{
  "depths": [5, 5, 5],
  "max_steps": 12600,
  "weight_decay": 0.0
}
Rows from block 12, named by matrix and row number. Each number is 128 + 24 x the weight over its row's rms, rounded and kept within 0 to 255. All counts start at 0. Numbers have three digits each. After the name is the row's rms in percent of the matrix's.
# convs0: expand pointwise conv (model.blocks.12.convs.0.weight, 576x144x1), inputs 0-143
convs0.61 093:136173125162119140126116120150117134121149156122106143159142111118138101117101144161112130105131126088150152122156101145113124101152116128179089087140137126139151146167154130141128120114118120117129135144131096126128101101117103129121093135143100154108162130129134149098095143146177130151119094101108159144142162146120122117136138112119073125089083130130199127160149108089125154135174137054155107101138080062136122083113140126110132
convs0.62 103:088132112151100097130124120112152138115158152176130120150147137089132088119157104187126138157145111103100098153160102107145144145120154159159127136196101121080137111136112109120118116152093136104133104125109132137131149129101149168144103196127118081086138127144124191137126104160118106122131162110132105110112159121102116115148105163152115115108134170134136144151099120135103178095167142137129108134136164137113118140149146091140127
convs0.63 108:177177177153140150110176124083175097148121077136132095092095137094142163142140127139147124161152149102123147132136115092111124107173151138083128133156108122097131141102088149119098168104153166135122173163121141115113105166135151146154093163115095145149166120147132152111125128109101123128128131158106151166142161121142147102170138149118162149141138141116099132133092122119125127142156178098141120138146127149130110121133163124117111
convs0.64 097:074107131094135138109088132066149132142134148097158150151137158139169110149143154174111110128154154156153167134156126118141105129140102119113137131114135108072114127115169097122108100117161119142160084089149092128129119130117132125135141110100082117098125113100157098083172148125102107141118121115127098102133166127137136131112149158114082105094157114153153119125141105139114148109111152121161172157156152139103094159113116092101098
convs0.65 106:076126068184118121104164148114141106139139117150096113143102145156125101158123081150110101129132112089123130122152107126119136121088098121103150164122137128153200137101181114123097137133177130125142152127142109195153124117126117124127109094191099130098131125128112126145133159134070146119125094186107144110104143121120111121139108135147151096131153127144127127146150124114113123130138133092125145110108096097145123151173130113117095
convs0.66 098:107163155136148160119128135133135122094132060110111157168091099146121109108134120155132103136145121168170137102105126165142087176143106117101123147141151142123136127112091161119060126119141092112085113135136174163114101151128144117110097141119174113114175117137127147184137159097109130144135156166141165126071120184148104123161122126160136118163159133133155124133150106121108118125137121134125124145134108095114104108157137125124139
convs0.67 103:118085149187113087119073151139129115149134131163156139094135114130111103108119104094080071156091140153137117125121094100150090114115097167176137111188147132131124148113137112150138141136146112169118152122163153142166121157115144140108159092178122124127127140124093097118127163114149106135106130158103093131110131118112099109144096115159157132105165126114152088161142141142156126107121107157120137098143150180135137143135131114107125
convs0.68 108:081094155159147123133179096106140085143147123186121105126119111111139106104103171092129143120123127129129157164168126085122127072106121141101162129162132143079118128140122116178121117130170146158167118147141126168045113130106104106130142110110113108159121136119109104117133093148105102118112119126112119092138133119141082115148135154144119126106128148130163106109111118136151172118125166136115119138162115141148087094156132141107108
convs0.69 101:116125105085135124110140122157154077125149105140122162111146118127137121077151124120174121118160129150108133120109134141146147141111149115114150178147159133104155113127144075161158101126150111115138096094168086176115149144150148151135165152093141102131140171105128098119117117163139114150116160111161151116112096138117140123149098181167111105095160158150095136119096126131162104121134110119118115123094139116079149136131170101093176
convs0.70 094:088119114149140139120145138125109120102176139125123128088136168129168111163136193155146152101128155127129073117145147075147162121092144074176134101147165126105091146101149099137126100133130159119141103165100129146138151116132139131124110120095118126074112147094128098163129168133118162137107104141165180092118124111092123130112089126113099117127163133163126108151147120144139085113107141133140133103143148092112109132135091131116144
convs0.71 102:145111119176093135170162120120113175130151128138136147125149150104108087124130140139142092105103079128129200143130132161106106130137113129098120083118119135146095139075129114144096128137122147098113085156163102115148116103116134143139124104052109134134133079113121133124129157161139125115114141141126091134093103140159135146098132148130143172066117145141107116113100106138095121102133118127150152101142108094164094131110154087153121
convs0.72 092:118138123131155102141163138114107100124150085116116136155165146095131163110137142122128105107101163075113139129151137172132169112140071135147101114099171114142127142139157148092175138136139143096138157116119145096102158100111138073121116120172105156154128136170100096157169145130120135131099160126157156148124162093136169114137097120141139146143137160149164105165157097124123146114092133122107108173119161157124115142124132087107142
convs0.73 106:126156116110113140115119169078120152123124082145088097138131133079152098141150122125134128140135170129112162102125114138130120086120154138123155117152148136152173085088154152112140105144126107120132143136140155092142131107104097140071123114105114136167125125113135116169139097154136119116134158121120142132132091120084119107061111156146144138131095098115107101128094098129126168155154128070094119098114148172120106166183132149102120
convs0.74 098:170152128140185173159124131126122145103116132113129135133107127137139118100084127097137147145154118130122138120139118149141146116098152124113097168090112085096169104140141136126110123123142153129151069109151110153104081142121140103100186124162131135128133115114124134116081122178079103133130135187111155114139096088119112101155134153155156150074143146140127145178165112112152102081119130081134108126122143137135166126099119118115123
convs0.75 089:113138104153161152120164177098170137139100122101147100109088109121153152163141159127122138159135175094138111062107138150127137122090079139145151120097099114130138131144110129124147068140119184109145169127165131121123154159118108111156170122093132143132096138132108166150148117116146100135167145143153102147133155136104152112134107134127143089110138137139104133099088109131164143124139153130121191115116107129122115149136102074131139
convs0.76 085:108131071115119098134144109133111138146089130135144096102118128114142117100169116154095145118103127139125125091131117091104107131074078091119125108135128123146075108149138139124108138159127185150160108127121112145124165121112101150110110089159089134106082109144119151104146121131174098158094149129122138117155137147121121126142121092110126133081126123110137121093116117177107078135113096086180118089086125118148145111098176136111127
convs0.77 091:100103138120126121086169101132106156129097078148157106120084140209124183157106125111133088138103135115124125121151126134142131164132155117116151127103193125128113083148138140130121078138114088112138124141111126108091131119174163135113141120137153121143113098153117106151111156098148139151157086159135157154132105124129139103147159142082087139159135109147169113134121143150143126144130111132161132102128158098135121068149114112126131
convs0.78 089:123134126117171125155163093123090125149135101113162116168072120182157098152128185102116088148118137146128095136153118118166156106113095139097134139147122108165157093132127112133136103099150122106113133135093103096113118133130172134111125123155137138151146111101151139114128112176130133147151187164137115137080164151142132105144148145130127075111092135098097112108104143130125120140104141162143102158121131119130143108095141077092097
convs0.79 087:134115121120108128130145140114102098109143154124145067116102102100143121098122106155113159089106105176120118088152115163144132106164116151131113151122114138167147184122160145120129146166127129111169141069086140108158112119134144169103142121138143168108147143108129111134096147163116091140120084125124124131102103101137122113125154078084145111118118115143108171147137168139127148125146133208105136108126167146143126106111083133110122
convs0.80 107:097093113109114116122169179104110141138086146138079118162109136115107113103102127094140123123149118131115175098165081089126141123135155130150137116101112103102138121135081079131143168137136147120140114158150148103166133160134138175132136159134125106114127148117144123168147087120135122168098151163109110097116117146163118110103159141123080116134090159122153142153147135179111134120104127123114123179132146123109171124182127131090106
convs0.81 101:087107089157112166107133148173173072108104149127095151114116146148098079141174109163131107168116142102126109115150112088121163179137124133134143150166150120141130155149127119159107155136108160100119126171141128111176150119122118122116133109136149149120170105106148109121126116145088121142121088143097124122094152112158150085143153160130126108132129117098145128158154155113171126123129106091083156098116098099122130119132126148092095
convs0.82 108:126126131144141145131162140103154132120113121154143147131163128110140148114119130119172133136107139129141075106133114133106151154113133100111127149146076131129113128110117146136100155105106067162133107112170141140111114150079152078121154110106142153120151145179147136166121149089082120120192120157119093143141133164121128110131149152110080111151139145087087118130130114129174154116119115127100108147076126160121137123120160125052106
convs0.83 108:141136149109125122165138150177131122144095115119134087098123111139119106150106157152144080163116167168145190141159186124170149085136118147079153114102138162151159114158119115164143121104145140108135119116107134126109114145162111139161172143108170154103120123099120123110159168142128158131154121104117157116127170087115105096114103122144120125142145132117142139097120113097157121124082097126135121075124170105154119118135153112131102
convs0.84 105:153101146131124103149118181144142121095181094152129129124127108126090113131135149131123127172157109114132128118133130181168160153136176097126132144112096112158133114120117117115108133162158107075095157157136156158116154097116142129126150139118135108113124127160125116112117156107159140134113136190103140136153169158106123105136146130128112104130141164170133131129102133171109087092169103082151146161131160084116108154134112189140131
convs0.85 101:125142171161179152167171087137103102121144098167120127140148170105136142082098121139104173111106082131130099172156130110113134132103118148153106159138166095131143145111149112152155123099180114125164129152136156088135108127127114106110119128129124106149150130119135136107125103108125137121147131133176169116133110081132087109119117134150115130142126128097127103132111168146159107085145111117126136127117134098174045119141098141147112
convs0.86 097:153163124123118125123106093100065157136153075152120120161084144099142118089139114136124135186161116112128140099125139159091114167141118130123106123130160128143173133111139147121109091121118079119150108144172119094106105149092118155130140162133137108156104133156150125106128116122137146128118197152096166095141118105134088107137122093122107178151129115131096128103124122136120141140154117132184087138120151072108136129148149108120115
convs0.87 104:137154109135133156116139109128108153160104104143127100119132150121134129106139138157139083126108086181108119081138116079110148097159140148155078144102098122096115146142177105074144142158089101114100134135104136117104124165108093137157115112119142125121151158151094139114106117146099131131154110133104139149140143132119089196119148159159149150166116148128105132167099102088129149156132116136140154132131168122106129081110100110107082
convs0.88 089:134087118090090113162115165174139145186138176119116107148151170093162146134104129129108083168083169124140165153082115107124127101116132152134106118156143104096111127118153151117147117125154132139127165118101140106096093162111161137139118158092136097108130149081145153109098142131141134123140117112111126119129100122151187151128098104147127110141142160118145128079107167146102137121097122101117136121124125104112142152130122153128186
convs0.89 101:167146142107137188115165112147136142118120140137120148117115146137176138158088112138118142100097109155141113091103172119095116156135146116142099168152120131145101133128152124130103101124088148113112127139102144096108158115130135135144108126124107151164145120152092115153113175130105092139124080119109084127117155091121118127142123127088173085126111161092102120143119148136163161168133132143155135053121172147158094145118142133112173
convs0.90 094:124108186143141124130110128127100051143163141154111133164139138129122083147131114110161103126145143130104127127105097154112169159129099110086112128131127126115082107139152133115152115129105096146162128133172143152137117160144160148132122133133128127168131137149170124093207176119126137124112115147141131158160146123151105119141138139130108117087148105124163152087150158138099096127146138105145100111139170108135092131110147156193118
convs0.91 092:116133109135085140106148133100147103137150108103124125134158119098127138166134092118134121122152126133110121157186165112161116118106116112185146136127085135130113151088158130145086164123092164098119105123145146173121120130151122137110130119116096122098131101127166107076107134131128115145148190111105084108125141116117115154142121122127150091115099148140139156126130104118113159186123100104156137149145100094137208133087099148152136
convs0.92 086:120177122122103085152101128111126124160133117148115128112106150152138107126097163134134155103148177137142132151063101130148168120103080105147109139109114144117133104111135134135142094140150105114073162104105149125147166162114103187116117122062155118119127144121142098156160138114115112120144140078133115135115088130138111125124130129178115166090094140112153106101100101105098116150136147173136099125119085123100105144099107117128144
convs0.93 110:155110135137116157135073175116176138142152107117144109111082152119167110163122094163147126106139081121149114135125115153133096140138157153156131119158145174107104148134127118171128113144142133129122116103102149148159158090126154143163114091121121126141146107088134133168118100138113139114148121120086137138125101088163195150083114132147114108136153112145137148128131171145144155121143129121151153116104081132097155105142085089114172
convs0.94 103:127151119107131142190134157139122096121121131138126117117158120148150110135094123151146117150172109107118126093104124153129133083114112140116163156104103158137122155118072129117162171077119154166107132167173158140119095122116130069117112147115168119142114093134154134061118091143137185129124113143150147094136179115105126150137119122151151133152106132168159149127113124140109125112104112120181125116118106133181138113114152153115144
convs0.95 089:118143169115116122135170134123144113122109150142159094099132116141096153098091168098158103098091099084147083098165114135108123133099133138145114116130141101087169118169141104123126133137175134115139102117113119152108164116133127150110116120130163119137132137151107064141127132105100129133104141131153117162135080155132158108110141157124148088162085166083145137150185131133098137144112101156159123119125126134177131149123150178115154
convs0.96 100:121152104112104138129129139139114095135146145162138159145122131125088154086168123123094110149141117132122118092154119123158147147101126122120142146135177129100102129140143122088153158074116148081156141131081137157153146118149096123115154106146138165101098123122148113162105153117118147166136181149086110133157180111086092132137120115094127141101136155141154131091149129146081107067140114125143175106133157116155109124128134132155175
convs0.97 091:153132114115161192121160163114153102095116144082104097136143134122137141131100142130134128146103135166117108146104096116132158117136131161150105143122142122120095123112155143113109155099121106099107180158100152156094195155114091136090092169122125108149124149134132128159159174101154094126143128153094182128165120140132136127104117141178136135151149085104121137121127175099100134150101126149118155120134133180123142108101131153141133
convs0.98 100:137120099088096130110153126157146109125149111108101137089106133118112068141141120135111091127129125109132120150093132139105143106142111144149104161105121128116136105110106146139135157120137166171127091133131162140104142137139162152128106160124152172123104119115123124121143119128102117064114130091111134123173109130118082106122154084137091165087105120124182114087124137118055097110158112115156113149116105085094118141140099184114110
convs0.99 104:151089154170114107116155122112146160122140132117129094148131136175084154140109146154115096147088159118141104141125078145101126108090107147117121158173133082127145113150111128129109155117117120104138127093135118135146079130151125126116134138113105077123134102129166098148145137093141094131130099093090150144131095104152139138087124144127083109105164099075134106135111129120143145121103121168096150111122110139075139098137058105105131
convs0.100 097:104168143124146086102109125086135142103130115134099159152115151131137108127093101141171156110131130081105128131096136128141098100189137118131123152128156142106148077149132146133186146102116133090168138128083152073133123152131086152104067163090162155110158151128165106162129117130155134129149141133148146110126143131099128130152122167122099117138123146106115155098127141101128125070113122151121132102116094155123147124147122102091142
convs0.101 106:107123102131171170095103100117155164152102116079129104123119106092126145119114091119123148097122163090109108107144126159148091093151140163148128111142115145134126126144102152118107136117140141156144114141126085095107172112122151077126137127102126114142123146141134093116129130079112132095148117165154100137082127130187158095171134111129133111166107135087117119105119134157160145146105119115156132095121119159163169153143185095146141
convs0.102 106:115134132115141135106106122101109096133160116149131073140123092149127189145130131137164146149118113121110149124146116137116132172149127134132138135156111122126118121099151080130192114122116123148182129108115166066157131048152159116141118068164141103158116175126111139153116134121108112120133154138124147116152112138143147123129146109171090147142127147122136117110110115132122091139107077127111074095152136154140138151098093154131099
convs0.103 094:075096144077129161131097131106095130120159131125180134113147101109138107122115118129168127144132150108125156101148124079126141105160131167156100149141074121147117112113088138140121113157085147119101141162127155109097097131137137134155146122134147115121103106141165117143142069136125100133145111080146194166126114104126162098102153174124133097177115161144135144113129111164148149159146125095130105157122100133144099149146123119110126
convs0.104 113:132074119119166123103114109160118125109133113137092158133119136140141123127137168119169170114158092154116083113165096150132138122085072113128108074166117112170118096141123110142146122135104140141116141118153141125162117135104112166194142121153136157140151174109131117108097119117149134135066150125124164141135125168140103135115114084108121103082132117127144153096091151113090096120150122108111101138134102135113146167110135126085125
convs0.105 114:119107169094121113139126096120117134145126149111176132125052135112134105130140088132131131119102084167110116122094117115131155098144087135144139112084108135147113165132111127124118129127140142138116121118100104101153151150112115101098152167154121114157136078114120116128116133198123113174111108084113130107139125134095154159123104112114126126101131123086135135096092175139074123101143115106121124136097131099143094092100149127121200
convs0.106 103:114115129190108125122151143087153122177104097167128125124119092120135094125135150146100141117153146128151143138094129180138119100112149089140140145129172150149132166101131101131128131117144136121167136115178111135179158149090153134133184135136127107136120155115179098146140157133142145169129141106141098152138135131130141177167114132138092129122116109081123155112105165115162093115143069102124163142099124168139118121119120115085139
convs0.107 090:153120138140118120108090133158108121125104142114121167121161165148165139145069133108142133124137097119122124146129116120165128113099143095141136114092129138152109069087114120097128124166159131107153111128109120115110162155200120119108126152093162103137125115123159173114124073112150133137113123140145124121108134114128095076089157115123110104078133115151169167083117169155104124127119158135141102126146100116122103129076164152113153
convs0.108 096:053146092136126122133093153108116077118102182107073140077153156115119148180140138108128132122120124108186140115112112109138131155130125138134179129091165118110124101135110137088096123140161107105137120119090108118161123105131133116141136128113105117133127153120100135141104166116141116123136108165122163132139094129145101092098106130105165125123131118138125130078138128148131098164091129111173128177099133165151146143165160144131150
convs0.109 092:121084128089154158141152105174170171101105167136095127106133157146105087136094151143107151077121147124094114144104123087184102153145093097151147108105120113143099114079139149152123141123119122107067131135165137134115171102125125129128101128134132149128145124127139113122162113125122084122170121083127150121129107135117085149145133109154113114124118157110128136101136145153094096098177127142118101149117096143138082162096106130117134
convs0.110 100:083150113167145150172140163153140157109109124155127154152143163124116139128136100162102134122126121111127148157078125116126112160118156171131112118123135137131131130118083092119110140132114103171125131147126130112141139117105133135149119134142134140095098171147128106150122114120127116166158156170161147151065145156142153162107173183107164075138140106119182160143141098115059151141119147146082130154116114133122132105126106128091113
convs0.111 097:147131113123152120147089122124160091154141124165119156119175117098093069142132105082113112157133113100101140171112129069116100133135135149128128114135132116090118110121074132140113109107130122105109110086091132152125154139141186145114154112137136151133156129115120088102135133136125132123100134123113134162162106110149141119131116127088110090138117112146091079108161088119095107131136142154128150107110092089117094115094064121084123
convs0.112 095:159134161116116151139114105165134100133105111105126120124136152155151118139131158131177145127117106124134101107122100131124100141094133119146118165128127146095135089171210132145145125116160062092105171132140115103107116115129128112071145072118134156125122163135097166155104084154133126113132197115108144101109148122133132095119110155117132127126142064145154141161100153117123130128144118092149159157109102143148133109125127130150117
convs0.113 099:099128148100124124149076118104170138100123181114096162113104137119076125125131112115149128142090171126119139100132121123150142142122089111136100116145163121131106158149117127145177104124117134161141097107120125093162137125129122166135103156091161119111154123142100122140168115144092093072138117092155134132138111105112112159109165159113128133139164110150144093151077119129145141083167099144146098152124098145141164124138132067136099
convs0.114 101:153143093133074174121101132184100120122121096145124108094165143122125109143137115096151122126176175116149086112113164099139116100124144118139144139140093080089158103129135081129123109187096159094148135125147146110087143103070144131129130118114121122134121141111149172108133096128131130137115099136131139137150131143140107121153166154156087126118107127133163107085127108096144128169168145094121129153142149164136080117139113147133123
convs0.115 093:150157085137151134132120126104098145168139131137144127131163135150131100134146109117131110077126111145133164107107177118110152124067151174129148105109150117125107133103181140156140164112139124105120103121117087127098151108122133122122132135142115118055159152096142105111180109155120109150119095133101164148143174154101117105119110073107129106151126137134117167129105124148125100135153093157170137138168110116125116161146151113097173
convs0.116 107:112106163200127091140139115144127127116134141110124123136198141112149141086135136085133160140099121123157115113137142084108114098136126096096095121122129128122117133136146177145093109129159136149119067127123126148089112149176116140097110128116133117142132157196144107161179119158091170100126152146134164153115143123099113138143138137148093157091127107158189100127160107131149110134127117111121114146125151130125106102149122100134147
convs0.117 109:136127164164127108178087120134111184138127136110088076139148144096138148138141181110113138112086120144138089157120074137123133129122105086114138088071132133095120141104134127105101129124083173089147090138176133126176105110133183123128113198147136135143145148135152155134128124152119136108156131127113154149137143120117137142152100145131126127119091141099100140152149162145139146149148097110126146109143111097129155122140110142097129
convs0.118 103:096141144092111148109058148158117142117135151132122129102113094115155121141152159098182128153165113113109126128120111133096125141158137132120174153179132181128157132140130122110129117111139128151172123120122118164094170123142143147126144082133135074089102109143124118105092168112133109128148112124132165123132167124136098128165110129114135166100161098159131102135048157153093096104114128096106128155137161138148123133141132119113137
convs0.119 105:111147135088139117142125129119133154115129146115159155121071109186153122107156149133139134128125153116092134097144128147158151113136060103116110121167138125137076145120118140137070097185167124092162182146147136140127127124144112158128171133150094110116103109127115102156114109127150134114171132148118143127109105080149121089102174118126097124119113123128144134089090174109102122126089096153150129131119113158142129172122134101149126
convs0.120 094:115129132119109126095087124106148139129102109131139092125125128113162163159129146116121137099075125117074136118183102089121131136136152151131143154106117153120107126130140117158090106139123118124192139182090117148153132125089137156112134121079166071149150110139135134179126118085136111080110131145149129163103107116128172130155154158129139087139089102158155152113135142113132140102102118133080164141119136170135164105127132120108131
convs0.121 104:114170146145106110121161131181098134143140139091127074131114140132104114133119109101130093097132129139145084135112142105149080154122139135145135131104139113140156168079108120073106118133115171161102115084146148121130083098108129144107117102143199109149114144097115134147143125124105124101120172109140101129125173108172140096122136109134174161135112154157133159118158100128128133140135173131146100090127136089123116091127134147157153
convs0.122 106:098143081146127103133131118135107125141137144084158127142138097155123116122122113129125129124131144140140126100152111157131115136161089127140135123125132143121117109150153144125101164115039104124136079128120160180087135141152124127104129132137115090131155131119115097118103139136178174110124137138102125120106095176168151126125154124167170108106089164157176151124130079095109148142087132134179136141085119136169143139127133117084096
convs0.123 104:145122125105159125187148126113134114109132153182121115133081130112140158148123121177126141141112145175128142105116121138160173165131162148083156151140117147103121135132090175131149127157127138142116134112147104132089135129143098144106142133152148132163144129133150068107098144101111097111113076149133115144159134161175091096067158157150160151105144144119119151094116115106121099099139088129089137142146130139134099172109116120119131
convs0.124 103:131134113133142102073153161118122121105140091144135145142108105123121167144119145136104123137148141145118141102122115097125162131171145137135150138086184185080137108120120115088161109109185120137145128158161129100103103119138094136096094103080112131104119143101131128146101096145144118156104079078090126131115119102142127103132116126109120135142148182125129140124110173115101143151139154115159178106091083123097117154110115141146098
convs0.125 097:104116141146194150132158134118112131150168104100149108138124104148121170099130074113140154128139143143131096123089141094117150126107113122122112142115095154119165114094107167146123133129125106107157093146134121096111129167156132073131086130134161131154098156079093142158106134125102165124128177147065121170128108123175108130130091109086135123133116109150115132069099135145131132107119143163114103090147133119143113141109108131126141
convs0.126 091:108147142109113117091103120148139156140117103098137132162115082140108163138112125105140110131132140128131112177141125106153162187163130111162125074118141091122155136144101119111097124102135124128147113123143138139082149092099179145139132127130094128120102169120107125100130135119109142097106118139137105112072134124119144110134194155129107076133183130151141099181118086125101099114166133105146114111113132100182107109139152112111156
convs0.127 086:125124128173114151128065108118129094120090169167130157147139111163155100145113133126117088133122123125137116157118137125097150162162106133176085128149139157102108134130174136136150149149114102109111175112123159124120160110179123145127103072117172156122114132129088094140142111141116118100129087141120070140158113128139123104127158141136143162119055136125155138120085122124144114093159136155128140135099160109124151138100160145116138
convs0.128 114:077127136125156127078113106120121109107136166139124118139154067076169160128149157189111113146117167118126118141139108077188117159122110138123141108103136136103126122178117122110172094164093108108155133129121128119128121124144113142118113145138138135144188092138109136164150153138098133118151110120137135134143134139113139166105096100135143151146115119146116084118108128092116116143133160138134127141106103130171159093074100092150156
convs0.129 101:146139132166148130109111139112122117087133105111085117119144093132145123125156146106138144098100133160106143141175121119135101118155106104147144115110118110101111071147187105085083175166104099094103137118137145123135115137089153193084128129110111118095145127096122104107124161141139153076124113111154149110104114172133137090084108154090108133126116110110094147134092132156139126106139089113128139121150114133122149139168134108172131
convs0.130 106:116162096130141123086096154100103137165167114146136180155164102121124135102175110094147123105117105125119154113154165137092171141120136139163131142154130101124145120104165102158139131104141147149154143136102188153117122129130123136162138079134105157162116115107093131111116145143134120123142131120110157157129129108092081136168091096134091158136128109144141131141134121111118113113164111160106100092140106109181146116135069106114081
convs0.131 100:164129081104086122121112163112162125138180154167150124171118130132125097135132123095114150147101083120134170109111125142082109088161099169144106132083115116120137095138130127166100119091136102112112131110128131147161099101100117111119141146167135161129143118083160158128128138102108122154144147120123123086133157137107127100100163108103135132117136120135124174104089165132134180136113163122146116112129101124175130138163105169092117
convs0.132 091:096089138163141154134103152099147102104116118088070166127141138146128109134087102127094170132096121125177161052144114120145160131119159099150147151138130144117165144144139137088167149083119131123164119171108094129159102127135119136156080107108133134133115133108106116122136146110144145098164132091117135125150137129133114150123120104153096165092095126160100105093128131102136152122145124170113112094120104111108128143145111174107116
convs0.133 108:124172131131110127137112132118136110142126122082124101076127099154167124128147118112105172122102163153115124090105104115138110139107147168134133130092106145122157181141110140140136095124167106170147111152143127102143122119140173118122112120176121124124101178145147167156156149136194165125136109133129165101128163181124133119132115140124145120105121175124166104131199115163152150154148122090157124146083142137128109140116146118122138
convs0.134 094:152127132116128171109162149119119142123119119100143127135146119061155100153102161138119108136098116141127192162144126170120082140150107142100157128131131148131119080128118119119132147129155111127167112116108171128105111174123182137121168138156134147100064118171131103145118135115099132141096115138115149101105114136136131158142137142125123096124129101152098148071104094100079198147127122119108150157128115100144137105134126157137103
convs0.135 101:150125144150105136160115141127129101083131157103155134102156136102083150147110157161183082150102158104155148136148121155129123166156100135108130144136128136144114123124108164113095166126134146124167138143097133074123086107147110141134140116119100167163152128115157101115098165132113109154117106172089154165104173148127097101141140127109126125121137111156149123117122143163141136120109103111150120186137167122098174143111094092163119
convs0.136 089:155097135136141059169108127170102122139125137167134109112131115146160159110108098143176127126135169095153128123136103112087129168117120116145142101100128089101143120131105149119087152135108111169133121172150110117118145160175110153105123111108075103136184125131118093173135136114133101136138149127152112124117104132094139123168164159159113145127167111077169139161145086128158165148136113120126149145133130152154135153130134138108127
convs0.137 104:172143118107136099124103099155079102170144133123154143103098102111118128122116084155100121094110114173134143141143106108115109133119089116137134143130128104145133158176136119112102091160121171137159189082099124179127127107117142107077074111120165143148109124096110130092096126106123124126161154133124116165120129155105111124117120144098129137163124094184151154123099128142133165121160091112131110118127133127130146086140120091138096
convs0.138 105:133120135161154144122173095108116038100112109121141121080111116113146109139088140122142165137149145136146106113116158144158113107116151170113106117120104156131115132131081121144078155110116082136126147157109134124122095147080155127121126143145113133173109105103168119140158141145150101125113121132147117144110156141119095102111132126145109143158111136155127154169171116117143114151133137101154150152122100136136131125157119102222106
convs0.139 112:106149157132097127169141089149121120147108085167101160119097111116143119122101111099142139107119118103190129116096109063142145131128122150095125151114112144130110138121165135118108112100149104090191130139146155112145145172137109156149139123126148111181135164104116165095102119097097145133146108082146105115195129129112154092097118121115106149130156104135129165125100128139157143116120114126140146162185115117103122146158147139121135
convs0.140 112:131137123159135120121135139135166141147137132137159171121144119130127134163132123186167139094127112175134124170081118105131110130117119114128152147155059100117156111114122131118135127085130144148083116143152113098142137118087152130140169164124151119096181175139154123183084125118117095153146075159111142169162155104177103134108100125136120148145166129145154146131128121102133147182138125161123149116122119138156145140117151104117129
convs0.141 091:128154137167097135111131087153118175158152118115150130113141112108133143150128169138113127137117135138104187129168132140127126153108149166149066066143148129142125111129118133119134106117121134110138134098138190075141134135157100132120112136121111114127142119112096157119139086150133166126144129124164158139149107134120167108142141163207131147130137175104151089109127159157165126135153086084115130139137136110133127114132092133082166
convs0.142 102:127117159107155119132131156140120096125114089158151114145128096131132102139175164140120127150139163129130102127146118095110080103118117085162104106172153057091106131106143124073115123117154143151106146147149156177128153123107125119157094136105189090139151128108106127154128114166125097125092177149103120150125119126153150151132160117121089106127102109151152143085101121101115115154095136117174109109149131117131143111127110107147099
convs0.143 089:118120138131108109113073102088100118132120128108141173150084097166138099182139106113115086128150124093130151120100196126122090132142151116123144103180131160080087100163161118146114109148119135158130144134111118138138165104128118096115100143145121188146137144143113153064139118098128167094145125110152116131118092104129105132111108109127142114119133145156200126118118113150122136101133136146116107110129116139133140132119108096127171
convs0.144 092:110145151141117155161155141112134127113118124131104093152147085145144138128173128131123145138142117182076138140097107130157112132182138096112145132124119095195112082076106124146106114104115140126127123097119112139145160125123142146114128125088145136080076087112114141119098138149161126117142104113136164164129094139125141135148159109116124117102141152115132154172186119125155144075150143138108136105137145176137107093074119150134150
convs0.145 106:106111110172126151089081101142142100126125108114127148144134132134169139155109129138138131094129167098134142151151152110118126140094171137159136090086138098131119189117177160145145149101132104151119151118117110114125151124134165100123166166140146150102115124137108138143156122083152102123108154103159147107139131123138095104150105133107119099131121086162118153129128102103148072175164182163132125180142122108107128104138139173112118
convs0.146 095:114104153145088162143131160119128124119112110162139136136094173148153123145110130154149114133125121118118147143138110109131186083145165178151162124115129114115116151136110120119129112137176108113151149118101185132127106093131149103109128177109115091155148152174110171089107114108140126114106079151163091100129133118128122112093154135161153121139102141140138092117124132063137165116154143153139151111140092127122121126160145080099088
convs0.147 090:058124144093120090116070117078114173055125172110113160157167092158130136162147106143137133126091129159126116175123108144117136139095129177125115125161117115154125159153143124100143102140130144107126133130112067151107110130094115117106125154167137152126137141135124111102128170147113124125106128127146145109096114127173134107144108110096142124127149137143158149127117127097111111141134128089119137160161125149129164159086114126104100
convs0.148 104:141148190139171119147123180103105125133145132133142138138108121141111135095142140101122155104159130135124132145148125140146145117142134135143135103141099110126139143085128108162127139110158165127056171146158123161122135130138151135134132101181132131190159118128167097126126083160083127157094112114135140091090121124102135094108127097158115150112110112117100121177076109097131130156104142110134130052151128107133135139112152127101115
convs0.149 102:134141102101100138156167126109127140120148092117132147133093145096118141108097109111140128093141124126108100139124095164117088122112137145155131071132091102151099137134099152189157145125110140119158132104151118139137168135125137129140151109109145193112165168112106159106113134130142142143103103142129167155113112138139180145110093072075111111130148135141167132114148176140103113128116123142138162120131096143147131153158095148107193
convs0.150 094:137089133151145134170146138123091141138113167140131100170135118136106106152160137145157098102114105138144134133156141106114169079101141113078145084114096110118129107115122108175128142140114099114141132098121081178131126113135104112176153165092131115098111145108118134108119122089136134139110128134128143091107110101106162119080155117107101116152082153138120120090093143115098099118147091111156119138157107114135151124090151168069114
convs0.151 107:158085079132083096112117151112145140120117131123133105147124133154131139164087140122133095136129142134147135146127136159166135103164150107138102177137110139077093107173124121142162119157108137127183146158138119125147157136147128130124113129119095153163132117090110146178125175154142151109190114126149118159157132135153097129131082117148145148136134084056156157093135097156149120135105136118141098101113098115122135127111124128169127
convs0.152 091:111160133123115119153079134132116114133150116141102127080123138121147155123082109098159128110157113100137190159137143099149170104153150160194134141134128096153133168135126148130130146132162124134133161149132125151127124089112120148158139157146138139134126125098104128143148103113077099126165095116169106128094135126113169177159147113163121146111118117121166124123149162113136151099147101151107131194156117120119140184106092117105147
convs0.153 111:149131167164131108109126142148151123110113106156143153128134142196130141191098141121053136116126146141165149132071149134141126150175132144167099150143096077148146132135136163124144108120103125126122187123114122095106142132121188128117143116112149101084134126155138128153088134103132144143122121133121092152113101109137126111098129112143168086124116102153098131117127122138117102136087116134167118159118127101123113154149072152144137
convs0.154 094:137152142121154141120144165210111148180131166129121146164138117120132124158122103136111130136114086127115065086119141110141078139106115124118133114135097099155103127142163065084087107134131112121129154158143104136147100152142139118127114078130116112159123107115131128139133118110146095114112120143132081139099115195091103137109110082126103089137106111132143145115159129099147101125104138167146128117129113143113138108089139104124095
convs0.155 098:114120118158072114167128155131131095147129156121117123152089161126121142090129110124158154151133139135163140131114097095168143145080108066101116124141139090148135148130116097125142134153119147147104137158140149094164138163151152178135135109100152118128093077138100115140147144132098139141099092114183148103095157124163113113144118129112154166154131162176131079141124146131157131134160117106137106165140138151158140143158124138157096